config.yaml
train_examples: 145000
crop_scale_min: 1
init: "trunc_normal_002"
orthogonalizer: "polar_express"
batch_size: 128
decay_fraction: 0.3
Rows from block 8, named by matrix and row number. Rows with one number belong to one channel. Each number is 128 + 24 x the weight over its row's rms, rounded and kept within 0 to 255. All counts start at 0. Numbers have three digits each. After the name is the row's rms in percent of the matrix's.
# sq0: squeeze pointwise conv (model.blocks.8.sq.0.weight, 96x384x1x1), inputs 192-383
# e30: expand 3x3 conv (model.blocks.8.e3.0.weight, 192x96x3x3, transposed), outputs 18-35, a 3x3 kernel for each
sq0.6 104:162138133139151118130120136111137098120146095120141108124099139140110157148117118150152110159157107130145140143131103115130081120141124175105138125136128139079120125108099125148134163118079141144124124139137145154166140105124140098094134122147122123155111153158123177101136152127161098105162142181134124161125102106146120154136210130157132150133092111120113137131112153116136143142144132123093159110128105131137162116148161130110131158114149091120094157184154158139135123069133131125173152126181102122108130131125155090153155165109114154111092177114090125194141131109119145133
sq0.7 110:115160152177107140120110101093113117133082154101169105134133144120121107145134085102105130111149154138181145163155115122184136138160132145092116135143125139145149118133154120116118101118141092126141130150130111078121121123112112135158089108108209099122134124137126097151175093140141181126172121122144125111110154103128110116127113106097135133083147113155133110115197151125127169155148086194110095124159157137174110118152176143143132099120095158107093112147106128174151104158126125109145112113080124122125094107100141168141149136190126122076113078081189136161106168118143123084
sq0.8 103:156102145140153146145134126106159155135160176155132125100150132112125119123100157133110107133156176160142175111158090170131117175120132150065137142130139140109130115088128126156085140084125154158126158122123137129150132144121116147123105129165116063123116128130137143131142150150137165088133128144181144133112197086116106105147144128102104151117102202154150153136099145132109154134137115107134155139142160130146145115159139102133133058138064106122142152139084139092136125113186152123143127145128091120192131159101133125152188139181144174121174126086109092125114138122128112142
sq0.9 099:134115107126150149118101126092108165166129127091124147121116113150061111124121119136083179083125176120105118157128157156138120135128156135104163092109129109148109123147148146171151160148123113097082136142141187089120109127133142073122108148120122141134135107098130056155128148095125116129138134174133088116145130096108146137133168107110146135186128092118138159129122133131200106149144153122128071123147147130103097109109147145170127143129149106120110134179112145139125162127091144124135123123083098166070125105134149100163117160103141128143093143129099109093089088125110118123
sq0.10 094:171078146072118138132144087147123097090095130131113146062145116120122109143100147103116131080119120148147141105188100121170092141134117109157140150106127127117116131157098154134108161103170141121102084134143122129130148144170166116085110120123114100147115150090183158156089077098129096138108122117103095137093181141138123152129122122149112138142122102130118112099129102137092095148150137109061148164128135138150116106148183139126149113146109111162135098139120111132114121121147138160125160119102121050128097123127149081127133126142137113204121142104147119126126160124131152133
sq0.11 103:105152145116140129156071129097135136110129181180130095137129154088120093156124099107118140141113105148166122109126140181138136153180151132157141103120101163095114091163167129148156162132142084149116134117107042142158125071171122149147137089112131157102135163086123141143148101139153158128141139082117125124137167117150112112125190097104116159102109124126123155123148120094118116161137136158094136140138113130167144119152152122104118124105110137120175106130142178133160125130133084129118147102116116150110182148131141139126133127161150128155137109121153115087164143153140135099
sq0.12 099:117122135145136135097116094145140136112174136162112126130131149113113176103139146082046206124173097144138112152082121094113119101159151059127150113161127121113143125128144109145132111102086141108131127151120142146122121098162105167085180145105116137125133136153137163132155074090118145173129129162126115221102090129100115135129138084093119113157163134136119142140118119103127119118143122113152166148156148119115126122135174123114132115139148091156079177112127154120114106097090158105106144136094129105147089153163118091158123145118142200116123109141090127150120154159127146169
sq0.13 093:116173123119152149137148131120119096158119152176117137152114134136101086107154104100122110096148155129144108114148115148088141121104116148120130143149144111143121167127079146139113144149193097159134189154165123124130114116175153139097137069113126115155126153133141106129079098157111133158150119108132123104156101116162096182160148182106149116096160130083121125109135157121158156096117135103099126136136139116081099119148128136124121140111146191145147120194146117104098135159181109131158119122076102104110087098154130202122160122128114100118099130133073142117120162150128163098
sq0.14 100:150105137125155142138099124195166137118127142126075143117088167090141148184115106123075111097138110127100129145130128170103104125121098114109136099123152152159163149125092135143123162106132117123112143148160130172133130119127141119177121148112088114138148152163175146093113153135163150096114163134105144132120089104090129109123131120116136162140102091093128124126126179144134137116123095110153148124127130128134134096129139097100157127135132116107093131138121152160123135141135143141129134171160107136128113037133105065135126143075097095132130119143095125156121158102138157125
sq0.15 097:148137145136152122123160101139146118145125167132113117138132120113137160108117113149104141122160123093130117091181115170109135137115151152069124116140105150180121100135139097117132121127115139049100148135143147094166145094101106100102163134161092121126133128157179175145140110140092137096088115171134135136141180110159137132107119126159117117129118131181147161135118143121150158159136042156127113149158131093148130136124144153144122112128121126136122147105104179128130116103118112135144114132173119143173155132139125084139117152121131119127158123073149142180155156110123176119
sq0.16 102:111111106115160169135115148167113134165125114107117125165094166126127099156126123131085142119129118118148092092118162101107139148102057116144145126133163118114119091140134163153137128110097130155160130129150139103138140112158086135108164121138166148098139175132110142124178120161119115126084142121134113089112128092125122149144074124123150159133092071139093103148129160114128097123127128176114133133084122093140104082052126128138118152124150099140103169086135163111123128114115110119160114134147111124131121089113137132121156128166114140103167133154137118155130148140119170122
sq0.17 100:114148130139129110094174138102140133116164096155140146149142130114116158144138088199144161166128102112109127074188146123157128144140158123093106115156114141119105141106083120106154130112139174153115153143134124110106119135091104114086136166127099120151112166125147101125095149107118110172156104127127097119092116150150110166123142158106141117163119142142169194132104149204136101092105104194147129119110154143101143120140122108142100081091130172112133149118139165129130150153160108119160133047161132145121149097152108121098115138128135155124165186142145139089126138102144096140
sq0.18 109:109116153166097117123082136130143137144132100151137145163166132132139116102123154117106121103152139139069112120088200153128124117139155129124088115127098109145131137136126136136142095125084123113101118127146136209124097142107096102131126127131119142100150128123151104120129126132129075084121157145122112129146138161172138125138104122129132126142103123115137074136102156149114127139137147118070177106124109128107178160101121094110132157121117113165177115147146122115160149125093134130076125159126117125108151162111104077169146149137162141191143173153095159118141093120115131107
sq0.19 094:142116103144110113123183162128141134131155107135135140131088090137158100121110170120098130173158150119153132079130172111128128144155140120161111153167109150159131123152079095124139145150131102090135150178148118121100106107131157146136126121142073170144128174137114124090177120142086130077140155189093109113162121158129138133100118138097108112192138121137091168161111142165139127138117133104098172147127133121109108148079104145106103135149152150151187148099134149159109142109104145134131134125157120173152210138162132110147121140112104138124132123122142126136132146134137164119
sq0.20 107:154141167133145161169143176124093139118099085128105169133119118122131136119149105118118098114104102134140090161153117114115081124112112167119115126084123137115133136118205134110076121135093156095165127123129118083139151119137098103143119144108123103128131121139147147148117113110150187134170137123191135118125124097127105154111140117088135170133107115127097124132140158120125148179143119119116110106130145118181148177110167115107124116166096126133149159102128127120127112132164141136103129129143089173133136157141139106127108124139154160124136142140131128111124131102098089142
sq0.21 111:118153110154121134134130131136128120115159109133173116108098142125154116170119099177083132099095065113092104125165113129170111099143080121141142149114125115134117108107121104123148135157120106191139131180108138116103122157122162088134121148164138138104115116124127156110081145131130036128150134146113074107127052142111126139144158131144102111132114139121164190130119139174131087118123131118128121120153164135127144142148108131151124140140113138113126135114134121146134109194172092114195160115123160118123134109110133124121131110118137106168116152121145173087135109128082070144
sq0.22 100:136111111108107161134101136159079133135127103181121107159125157112111108141153081113170140145187110120178131119158120129147126138136124097201145150148124100187154094138075143088120098093116138129128152126092119110155127162172126080096128164102113133110112162081151127144092086134095082166145126114143151110139141116199125110162110161115147156118091128113167138135128118131120141156163168097166146127112112140142167107133190161103146108134124106148090137142141143146122136155143108134137125158107119170130151104144122141161123137126171132160110110121115151165106122127082117151
sq0.23 102:094101117135103067075148137120161116090089146156113138151090162146167159118116117151108101131127102140115117126159116150105144131155166108187118115188102163138111103118107114165098094152099142160122161117122142142067097134140103139135122127109144113079124147131144136129105074141114128146146081133092144151108134142159154132150093096118155083098143150136086147136118036128124153094136149119137187112117128128116140131138160147136121103128129148144131098139097145147082089106137121124159109126130138091094137105103122152090164092120134150150166134134134142093127112137148088116
sq0.24 104:132157105115102120117111182143127126132120123089127145107119141137104106130091133150099128138085118157108132126090140116106128110099129122075118130126119125139140132199105139082107135118126163129118102116152130077085114128138121158139109135136158132117145121128102136143163119105101122143124144092141113127150123113092143135146113096118128106161133126082118079155110137097163135112134110144150135066091114142132104113096113092124133108141156157166179094101115079094177151114151119086131133118105127133189108139078121120113126138101115099097136148134127135083117134141104078147
sq0.25 103:116166113103130086095163118148125121102158134169166140130114104151177136135153125135085154134154111103101141104165141137121091166121129129207140169107132130140120144127129121159121113136135114184125124118142133127091128106145103129116112174147131126108116132117141138161095106164133130148127134122126134112140089174174130156134141144123160175151136135128144169096118133125104175107123128136136124153118149122117115104111104152136125114115158149110109081119136137109116141140163144121130143149132140140111165132112123126116121144123133113108169164124110124098088152140142088081
sq0.26 093:118114124124130116126083131120089116117133144137150135122121095111124104115105126158188142091174119123135133162112158149086117121165093078202152111098096134136165137146176114156158107160138157171122141131150107144161137150120143134121106170113144148088182131135136143179119166170121114106115188137116089123130167144134150086161091103130164153104128120137153104119142156134145164149100163126159154149134122113133114136149159179131135189145133136137115153163129166163113144155138136115116113162114158158116115109093140152124112140152105140126122118144206107140105117156125124124
sq0.27 105:144137153083149115154130132144136093124147115148144065135129108162140124088138128147068148199133156100146123134129128109084108157114149097158159152133143137146127100142121137120129068103135103118154119086145135131061115117117117098101135128135084157141150089144109154096148148139127134135087145094112156157149113150099125141101125109104122109161133121102083107130135098122146102129103133146071128127114148104134133119131121174160112194133077097141119096142127172107155115118109131178123128174097097129097150160126165159129130144095115122116074070121148104176128137137168128117
sq0.28 098:104122145170126084086128121092165138118129149161144156110114106116089142128105145155114103097108084111122147097123142132146096116126148104162123160149094105160119142103137099124136136135116145122158133159129104118132122156123156101105154168128145142152139177122149158158097143066134109136120090124141137149123130141138135143124176144164126130116111116147093121068101126206130096121151127128103150104135152120125148126126113139145152109157160139139108083125124159153104119117127121119112149136176139145155134106136157122135137147058123111085131118141175128140110175144139170133
sq0.29 097:127112110120108134106094124144153093113089124112118135125122120123092143113107159111164130124108127091119122129140149147094088117145129123145130093123101160111123108135144153112120099111105132129121148116144126121099139096124136128107136169127135148129146159083142088135136172142115099141139102135114102152121094133097146155119107130148133180088080108141110075110130125174125113151143134194112117071106102154090166121116130161127142167171147081103124121087114114132120094112130113140161150128111128140115087055129132117098158148114141146118150127116177096103122173100151172111
sq0.30 105:152148143154130127157154111135115133148165133099123123133102096116120096145118153108130125130170120122124138136114180136136112122113148078111135095142131138096145108135155103132092109132131149129138141151156106123125140121153110138195121142142192148136137143141154160187165137151126129143105127139154076168126126116100146150126127117139139143152126107169107149116132145165145095169124081174148078118102074105109168094110152152154140181117165137131124128154105151162117143188141128139137099171114142133131194107125122055104086131121123139129104115136166182147107158149117101128
sq0.31 095:105094108141122120103123122143148145151089131116084125119122160102108116114125112131175107142130167164123100123159090123075127161131160199154119103140160154141097160099128090101094115139149098140123153136148114166084108058127089144162137118091057135121124108149094102132131120135147110145067127118110116139111172129153140149130129147110140114166132178128108184134126124131097144110083112106129133166094128111102115136180088111150135122120137160129160157158151116109128125089117116126160162125158116132154153099134127185117147117160099153139139130140125104114157152117159156128
sq0.32 099:119172137125111094125151127126162119140127134115158153114126129100126114077119120105129136189151089142086100144062121158133156131082143148156114129199138126128146120132135136135118141153123119068125098118119106153126129097143122139180133131117167180102106129147128118142128124097162176161133118128129150137129148143124119106128159121106135150121148166111166107153133145140148134105114121146102107157138107124115111132182126120161102093125155117129116089117111139126124113116096150127116137138135127193102094139101120101118140118133160151122141100144128124131134130145153084130
sq0.33 102:128156146101121098140151123164096113133143118121136131127145133128101116105121153093170143127170135101172157104107126159138092120091140095109144147084159074173146135132103129133134138144124125127105111120137176105120156115158146147108115121133087116119116136102088117188107137100149106134095136128125087088123075113143139105101105113109134153134109100120120102160112136131169095132128116094114107141147109151149096088134117131157116170144128119094168147089141118115136150120135152132146097166110130170149129146104127126128111155123130117139171055125095111164109118120123143157
sq0.34 106:104143146139104100147092111121126164160085135117127104113140108144162103143122120137110136097126170196147109114112158099147185164126081126133111151083119132121134129178083151116148115136069121155106134083144119135159122105126133175147138072150128145061107117120143117101143132105142121151129112104126137147141162124096138145100119114082124157106174134159106099140133150084170146115121154122112146114126113127135126200194141115121104137116107107152121122116104095117127152096128119114124108068089115158040147194139127094105110091136107140188154130123141134104102133107147161138
sq0.35 100:161053141110159100152181161106172150149160113126182168143114101143136144168196123150173127149123113138099124106152101129147139151114175134179112117187079121117123143154070090141125158134187146158158132173126164107136180181136115092124138101096118146152151167166103104156141130154158098174112146140175113175113130136143105144152158162124134169111128161103161158160079162104111131134113145135156124143128121135128146128161121114161137103151140181095105170138158124160118112101139147117188142124148167134128135094125103174164105131150144149150153137147090129131116174106126106146
sq0.36 087:108099140082126108146104160158107140114098119132129168131135146131120100140089104123170150139137129141115158134096096122137123148069122150128170176133148128122133127154139116116113101107126120087125111091154109113171136120125100121155117174094140135124107175167111130160116182124106130152118106140137187090122131101132116086108142092159166118161159115133142123134141125147146130143114186105101159149133136146078101131144124091129170139086086131181158126139170149126156174113122125159100107141115089109148131106109146095124099133132123134130134086113156087126126086148110102142
sq0.37 097:102156126066133117120157139140128167083141115169100130093124095120130120096138108110058181124067165122157138112108158091123135120164112114097112130137136119130153146152151152121146102103128108142130074088119132113111121128131167117111147141137082119098139131105133150122171121138135101100159137168101112152162142172100134129131133111146098108110101102117085106099138159091120129104103130108143108137150080130053111163121167113175117107137087186151138105144167106145105128119118129116111141100144134102105116126124169170098166114100095077112120097136116080094148109134134172133
sq0.38 097:116130118131122120125155123140128171091164155140152143114119097126128106134163135111123136062099157148128128148156115130200115147098167177150154120112147121122150169124117117141135130156144136100094133125120139159116111161144156160115113137142125109130122159103131183128092128153130138107162122140104095127136110159171128181159125117125119146101172140171194118151113130155142123123132088075150127147154136142136126154104103138150094089121113132095117163110145127134161144142181155135105116119135155111121097169112136170112169120132132165144152179132157142150149127186118116123
sq0.39 093:115117090173111142077132125158152122108123133097130132095103098129114141090134128162196171105106139123079109082156095156158102123117191133140133114110108104118102131172130149095093109132116157103128129085116168177133134136170118111128140122128111125092142203175118135149107157134107125117120140151146093122138100123142137099135137131109115128130145099124128153098107151145152117134106125088160125109138150112146113131112135119114112106161113143122118120146125180107145102162140129130104147154117091139130126162145114144133134172075132110137115149149133167120107132068133113153
sq0.40 099:169166127127190136110119122163124113119144080138118154122140118118131119091135076149126053141159156091133123123100128126135167125123115091121150146146112132139090110123112107130121114129101157151110119106153124122185156114148137127131146143163099138164112101088167144123105094118131138166103155155129122162134170089128139121146122110174187115117149113127127124143178149126095121162137123143139128114122128116104087141152152125155115104130090134139085103077139179162149121174109126143149108127118143137159115171139147127084126120150151110138142112101121131157140168100128139136
sq0.41 092:165127160169129143133129124117136146131136113165109140100121154150097156120122084101123204158136099175116110135094146135099082104159138155116133099098137143125133151151098126134124134108143154112109116111143130202167155143121108125119158157133179119107186146099145135140116147131142083101103176169169148137119106146095143088120080111130144121125104117145129131111143124097123176145105127147092129166138142115160173119157116159116140098150117116125118151125133126114120145161124116133104194167135120197129119098110164174131159126126126156056132165109171132177115108119092107114
sq0.42 104:110154152120120153119118138094125113117115165134188130129113150144139140103117133104090144109154123152124122183113141123177124115140170149125128134141115096086139116142169167146102109152139130127134086107141089089150123154101096113180141112118168116105102160112132149154112125112121130120165134159094160155122167126087113181134111165125138126148113111122123106129149145085126130166116169136154147097134160128103169128180130126148101151112150094102093130108107111104115140151128118122121134146103145107099137123085142118120147128121150122138134140122164165087132173100103139125
sq0.43 105:154146119118146101145102120112172135135104131146143109120131133148145152122129143121157142111139117133143147149159145122185138143130161155124127129183102115099133107115149141104109140136140161111127118126156119128182130163148100119151136128132118134124142128123191162115127114120151111195130103161131166131132155111122145096099142091140178100100121135131102111093151170126168106145145136111088104069165113120067178149148183126146151088158156127116136095099141131127104134106118139158112157140081136164143117080107127116128132150115097133128177163121141139108140154112111147117
sq0.44 098:145191136210122102131086132123123129118122111091161142144112135144116116130150138134106137133171133131129113118123130126143108140099130128098133141086165070154151096142104125165091121144139122102167156174119153122090153146124149118154139144108172146141143146150095075157137148108152140037121139131164128141132133090105137163118094100146112139090129146151126094122125140144108125142134081193117087136107111132168136149111097143165097145113125093145112143127109142189120149117101136122096151145078103158107139085154124079130114197115135132109107114109136169154103138135131137116
e30.6 104:127127100133113145073129127135096120123135106135089119131125119098118147110126139115140155104118098114121143126147132136127120102156130159093204133109143131148172139138110139155117137140119132158127160112163139109132138155127112126128149146126111121121107109115117133106095122116115153131123134125124132117132120172137158113143111095101127138173109114081142113145190100137128125156172107097148161172136106141117159118109139120153154116113106139130110136127121114137152152135124119137128
e30.7 105:141119160129117137183093125117176110123080118172162109137134120125113100157171126114139122126126160129102134130165133119120110130083142139126127112109080128134101115143113210179113174137101115151118127133144109145170135090078138143083152156093114134141117157141123134091138153142139107127135129155102118131109147129110123098122121125156145149112112108131131130125105146118099115110132119126145145132129086102134126128130122164152141144116119123095119159173132153146137112150125090156139
e30.8 093:122119137076130118148124106131112155128080146168132123137159118164108084144128109165107140152151095141143069129152100100124143171143111077128082088120082123096095110137127167135176175145091080100126136119149152126155142107120138149133128136154106151151146127137159143143171126174152094144121104147103106116121186116130137138147096091087137078120117088120129150084142148113124123150141150157124142138166150161132156151144138121145098088122123119121135124176185126140126153110127143139132
e30.9 094:112106139123179112192118124133119132153109157167152170152153120150129084139105094094093124100135140135152137107121111104169150114100095119138061110173100165121124112135161190169149148100124143142138103120128134097110182113121136105080121129120114146099087169111154127187141116163137105132119135118132142162161138120131115113124156076137146109097147127156138144140117172132127150148153123114089143099175149117137085152114101146113151153122142103173123111146109133088138125161107107094116
e30.10 086:106101136119117123132139127113147179111138127128116125139102100114148182102190153128134136100134123147154135111149134168144142143170128109116171130117115139121111122123131153166128146113111076072137122105101091132134154143146134149154103109118151159147140155164113137101146095063167126094202146116103123121129129144106161122138126113096103114124134103105134096153145104139147103121136165118125141146129141134149127119149140151105114131147119131131101075099074107190134144130131130105129
e30.11 094:137114139124121120142127105103154143131142128144125128131120106115144157110175142113104128119126130126137117136175097150126153131171163105131162113113107124122136147128133136129131144109146146116130184140105160168146111119116129141133112128115128123124121167162104135067159102109180142111176162105111101127107092116086131091144108126150134125162135099140158128130131118121128130140165115134158142149132137082109104085107102122094114154165124140147103099148112149152143150186136141156125
e30.12 092:137140128097147144128126133136119130135092153112124116114118115161100088128113131156132134096112097121125077129131101100094155172126123144195120166187115135102132139115096121093137126118099103106103096100082106123140147143176150123158133124176065099145120126099160110119114083146100094132130125135082109119124140114122124139126127163129170130100105164121122124128145107081130111123161134123143136119171132150088135141140128125113108129129107142117151093111124131133103144091146105110128
e30.13 095:158126146123073111137103122117164107109163112082073115102110129094098137140139132074098131081135130091096092110105131143122131138148175124105133138138125126145124165135155130126129129090121088123138091128099122113098116118106127128140136091105158130117132111148137122083075094127122184141132141112134148131122114152107131151114069106157162130165112148105180114151173103096114053154118107142124128135114102114103141096141132131124115160157156120086115128132095130129119121086137114128121
e30.14 092:126109150127156144159129145124092123136137160135111131119140140180129113176126130092080112129128135052136141144060118143130116095141074148140140111104132168127132092088138160093138111094132117131132095168084128149087134099173124120108127083081128177127107153135188162142098119092130144111171171097129131128179179134121133113116172138156149180120123129085151145107123194105112165162145136146108085130173142148138117122110096122217132148126110125143100122124111114105121154125118122088128
e30.15 095:140136121092133126102096116147131127139064136119132095150129104194110110119115121131138134083137074122127109168157109117133158157140115117132095102131069117110142138117127143130157147161110083079093131087116125093111115101134116124137101105140121138168117135129149141152136132162125084143152117125169110130146139189154113156148119135121139071115108088171118153110165117128135142122114140143122106113148150135112145124114138081110123101129136129120161141140131106136103136132146139145128
e30.16 116:149133118128121151083162132133135129176105175113150091163115109194077088192143136116142136129118105106130170146124105119110149131149140119102122120137130113110125161159147113118137138144134113112138125108108131133108126117102140120118113130136141139135131178147135134138108132172081150178155139163127120141126108205149145140145152131123139106118109135145080163116109041148170136128113161146140116121108097126121150127082090160127129155149172147110153130114096101140079143116108128129123
e30.17 107:123151152131110122126156113108138105119166114072094110124129098115161129104157125104097115095116143111089143116133171173127167126118118096144138113146131112148100159143162147139128121147139127116125109150130102128109181109155126104119124102118128181144116166173111178101078090109124173129121104134126141133158114118117140124167124138105138142156127105093162119155137128133127106178118168075121122151126124124093156092110084115155108147149133086147129110111126129127153145159156124124126
e30.18 097:122087133090110100108087135111154134138137152145175175162159141124114145125157180118143119136133124113104107098109107131159170081098150091104106079136085093113100107133147146167129128146121150086139133122133103191162156121098158174095164173118121139122110190114114121106168124125170096128164122104120147140140172126122103103152136102203179116121177140116124128130109144116107117107133121140128160087103111113140104138121112154115116120078089140128107124171095121116144123171113123151078
e30.19 086:122131120120115159129100103150134118129150127092139127133124081125148138121157153130150100134109131110097105144144128184092115153137159121110171160177177134132138124167133128121135105112127124088093120137126112115128110118152127131119159148087141124145104116150098119152118120131154184168111098078117150125119120115108117095088119123129135112151127113088153121169176146145162113149161176098108142140128128153130146108140151101130167118096116101126131179165153121136191119117129122127120
e30.20 106:127094126134099110088072144102136108156118141123165141145118129126106115127136146110115087174097111152148123157101111134135158098118113116106091111113095112104109162143152136129122121117150111107141147098111117150144126168112138157127115111115159139145119204141119139157139109120146107132164092110138123108088087130147126083110130167201099102095101093146139196151110092191136131116128147146164140101100141131124125132121111146132097154143132165145133158148119121153116092141116165200153
e30.21 151:108150125131155130133153114120117176128129096112125137089137139122151150115127129135100104122135120131085119118128133128144137128157100108125118124170163154144123163139119147113115079122132151115154130133123094129114142125135131153143123146128076154146121103127105170124115142157140116132122133126074121099173121093067089103130135118068135145120158120141142162155121142140110142106094098078170129103123157119117151113175126132158150115120163077208118090069110150085118100181119108120122
e30.22 089:131103108106132134109155145143149125136117121069106107147117107159125111188183178118128089113113120110130126103101135173116100149128140119105142167165174116142152132144130105094116092096094111112099103124095136129133071105144129112114112121091142120110122122145113100123127100131157161109136125119096111089149147134113116125102109119151115083136077093112150128155138102128160104140113098093098098117116107179116158121133145124096152113093104113090122170171162127127099097108107077095105
e30.23 098:119134129103092081127113127114162146119143165080113146140117094138100118126142112109090135112118127102119112127137134169145150127150176081070113129121129113163113119093099108112108140109139116137137088160125133125106172149113145141111110113115107149093117175165117114074112086115152142095186109103106120128146139127132127133137132087138121125150096134126181136160166142084146118131127155121083131149120092149136148121123111120128130123142152101117137130164108146194132137122098112157127
e30.24 097:131109131115122141116123127096134136115115133131139162141113127134136164099152163133132110138128133113130125127119098142192166112142137113118114127140084139117132144162143133131101133132131123056109118093088149212179123147144131188175125149109155170113124199108118130097184132091140098120176123088095111117102128094124134090104075132193139114121154117151147136142108110111109109104141110154161135141128152100129126133144095148138107127131127135150107108110091123149141153202144160136103
e30.25 113:138130113152115149137086114124113126130143112129100112135167231087138139076110146117160110148123099134091129114134127108125128113127082148108125127115156161156167143147094143090122119147125134127071164095149172153149122143110122086124136153174149099155133091106111143145117159153118125123099123135092139106073091129103127113114129119127129120127127103133114157132143080109121115189163145080148141137149114131137169114116125097132132116102087173166108148141146131100157128081104125103102
e30.26 089:119081117121122146110115103185127135162104110115120089100125114128135117126139141152146141141134157133108133151128143128097098137114089136146151162188152114158125130147136093118132127124104125083097121117097143149117119157186138136147134148123084111137125147142126101174143141141130092105121127092126145126151138142128120126134129128172174107151147109105081109132150110109132107103145115124145133098097122138109111131117091095123151114097113130157142103149164118123167112112142114114130
e30.27 103:109097125108128127142106133136108132140158165130143127130106128144108128133134116147091127143117133116175144112118103150181117103142100157139148127119106142101125127126119164131113090145114130118115112142077138170097140132187087141119111116110138166146069137123195147156089079069133126116172163125104123127154126084113103091133144131184125106120121082077106149112092162090099106142128136157118120089140145146153106107130137099151128147114112150135129123105111133130130151139142156109098
e30.28 094:107104128106116111117123121116120135131123119147129143125114101106125182086170147093111130097123115101129119126174137161147145120175156101109165141113116160154133140130126139142128145127153135096120181125103115156170134138142130172177108136169160135150134152166102141079167105074183133069174151119116102121133124152117161098156114114136121125147144113131148118133139122127152145097127124106118130141123143095108120098105120098077116147135114141136105075111098096149130114145115105120124
e30.29 088:142097172080107141143098131112130115105096153120128163135138148150142106101072103080096076123138102123122130119147135099116110134131139150132116121172132162162142096141152164138144115085088105129119093127161130104114166123166143116125140158128116155113101112112114089108126145128150132109073093052094127156127179149125100128121141137093089105115138117096100119130112157095095129156120097134068144143129130132161145122138140115125151057066094114129116135141126140123154146195149101118111
e30.30 123:135106144170093121089075146147104128120136135124112091143106145137113144132139136194138116180133164135114134118103145112068124148149119120153122176100169120109131071093137065116116115164150137135136147102122063109130123117117125103116114098109119112139110118098130102124141113117177096135110132122123174121169117090142127104133119133134110125151124118080133143108105128138089095104141128152140103101161135128145123120147121123110150108151142149140086103081097116166097089108114121158110
e30.31 099:107122179113070102166132120137153120120216142097081111107119144090125142089130112117145131114161148122115089123134144114155140123136177143136151168113145108139111132139132083124135159133132073115088130136129120096125102107065124130119132107109139144126097111133109123128128124150153152113090135122138153106113086084128142149130082134104100146098086138150143139154149143079138147135159160140136149080161106096126152113166137121116125151147139184120111094143114102105108107141183118102113
e30.32 092:173111134173134110146106152114118114112085165103118175142134145147105144141097128157143123153127135131165144126108117103128095083112093092119073092079103109053106177109109164099155103079139090133139163128129147115151130092145132104146145126159150122119114119121156105159133126160128107169149134172115132108163106100144120091097138132123115130091101119128124137116123098163139129110138137154140106109173176125134137143156150144123091118122122130113139126115120097153145092134157121129140
e30.33 116:143120145111123132162131156100103080120137104099111093120149149145115146114087098094085136102163136076170112135093136146148161130149118168150147143105099118071113114111148126124117058142145106151111100188100137150087116129163108171113166144154114154129110147088152132136103127101143169158128180142113153128145134098127123117124136134160142131167097158092113128167114147121112123076095164133115135151100140078150117117147100113152116130136137158123146122109146094111115146116133130140115
e30.34 098:148135155080150132152162122157125142147071153177164126165160097169119090106124112162134144110144124093113116131171107086137142162119140143168118122159087110109141107099096128124108127126110111118139120119153146110131176133138129126112131122138092112096124129117112079137137108132126075118105119115123127142130146110173155173155115064113148085119109098127151166094142145076143156131067136119087134128132129147148126122134133092094110087113137117157151049145088152122126171154159127110150
e30.35 095:117109119117089116140120112091156103151181097094085103125114141118133137141153146114113105116166168086116127107122104128097096122115112115142140155119166133113105136091088121109102099075142129115102127133124109090088079061120126131120140107094118122140105166174129145114105089122135176148111117128104120133131116120124126137123098124139150135123084093101177134168148124133171137147111132139114166129108122149105120108143107178162119123123154111086124138128102137150101110123141101113085
e30.36 085:124110127105113145089064087154114115131124101119134146124127128135152154117139157086112088103127120107118111142156148127124159107139126109120104142169126134149134121142098104105110145109105121077114130087097140150156105114125142140156192177114142140121135185153093114115129107128130097111135115066122120093105150167100109129140101141152120095137130103107108131135157133117128133150196124118149148143122098118102122127124140110136150104099122119152116143161174132097166121163139115142125
e30.37 081:083097134114124116117105110147128136140099148144125105164113114140127129133111132106178131121129169118139080129101158172180128092121075140131159133114125155138123137124122163147097122107129144129135115087099125137107166134103110135105134150129106095132116083114105111123117118091086100129146075152164145189138146175155144120112115085142156133169161114126152144133108141105142128091145154122125112104149112138133087128106114165132116129098120079082126126121109115086103129100128134097118
e30.38 098:147142123121128090156147113138145086141163116115134091132117105113133126148183189132094127138110161090138128120138128139117131104143168082099144141119194115109118136155128134120124141108098140109124084092099142115124125133125133112125124150131127143118137175171111158146143115132137151144123094111143110098157119155107123131139153111142130084136067069102161139169166102120172088126147198120098111141107095161098132147133099131100102153144113140095110155157118128135090107101135137124129
e30.39 096:081153092130140126143142099082108110082150124133155180135149112123116091098112122121157137107107132121121112100156143167162113097120117154108175101149125142167137118151161146107109132149209115083141113094179147132129130150131137151150147148109140138121143124104130163115112137130117136120097128138164137136159107152111113115142135125112112135113131108099130120131150118125091175166079093086132165177120120125105139163153141127186153100086133086193140128114147131088155142201157118076135
e30.40 094:099087104123109096112113108125144161106117098124126116141111122110131187091181159127120139103150111116126127118157160167118116128194109116133177151110126146146142139113122131124129142134118125098127152123125111129172143138126161148149144146165145115142122128181112150120164091065190116069182154111114110104133113119118127108169143116151107093140139126126134100147145099137159119103165176129180124119142123125131151092106144074063097141161127152154119098101089103159111103094117090113145
e30.41 103:059142176123132109150118107135115149173144153135147137138123140143121123142146153102146153218161170171176174129105155117138160140138122107118140122083127129122117132121088126159125149097157122130158097112120106131133174133132134158139124150150130120103116097116119144111158126112191131141156113113182157171149125161152159164123108131095119137103106086120121092142063119090084093121110160120095121118148097123153123151147126146133119140114116143142117152128125112124117118131128112131098
e30.42 106:115116124103116098111098105101152137127128113117107119132125113100152173087168141134134166114125120136129098114196165170130123139188137092116160133105141163157123160112105132120122168110139111147118166154139139147172141132122161123128132117129146097122130120158073119083156111074157151106167144135137116133143124145120148096142118116124081104159144131138143104141138119150156123135121128108147129150168173141124132113093112115078111168149127160107122096119093136165132139140139089133158
e30.43 099:128112120149123133156098109146130141140099137130149124157144137138160114142146142109162085126137133128131119157136140126105103117115150129142122143166117129124118119156111146130113131114090149112140110111122097126119119111136153131113145163098147118169098093134148133141137152159133097136092088126132113084154157174116139152138123167119147129093133096098100128146147129116095099166137145119081144134124119114117086135153128128126124077082117093126102174203177125062142108136106121111093
e30.44 098:103164121145163151169146142142130122115116150114143120156095104164106114144138161085150123168176183141166165143122158152129137115165134118109133143112122114096121126119103177141075159109130126130169111133138151152141150149125089139145150112101145147100167102118118117117138131124123119144148080132106099129106128165132150119111140105096147138115123108066072075140076110115100064137134162134135142115138072155120121140127134141154149145140146131153136123130124116123106136153124127141126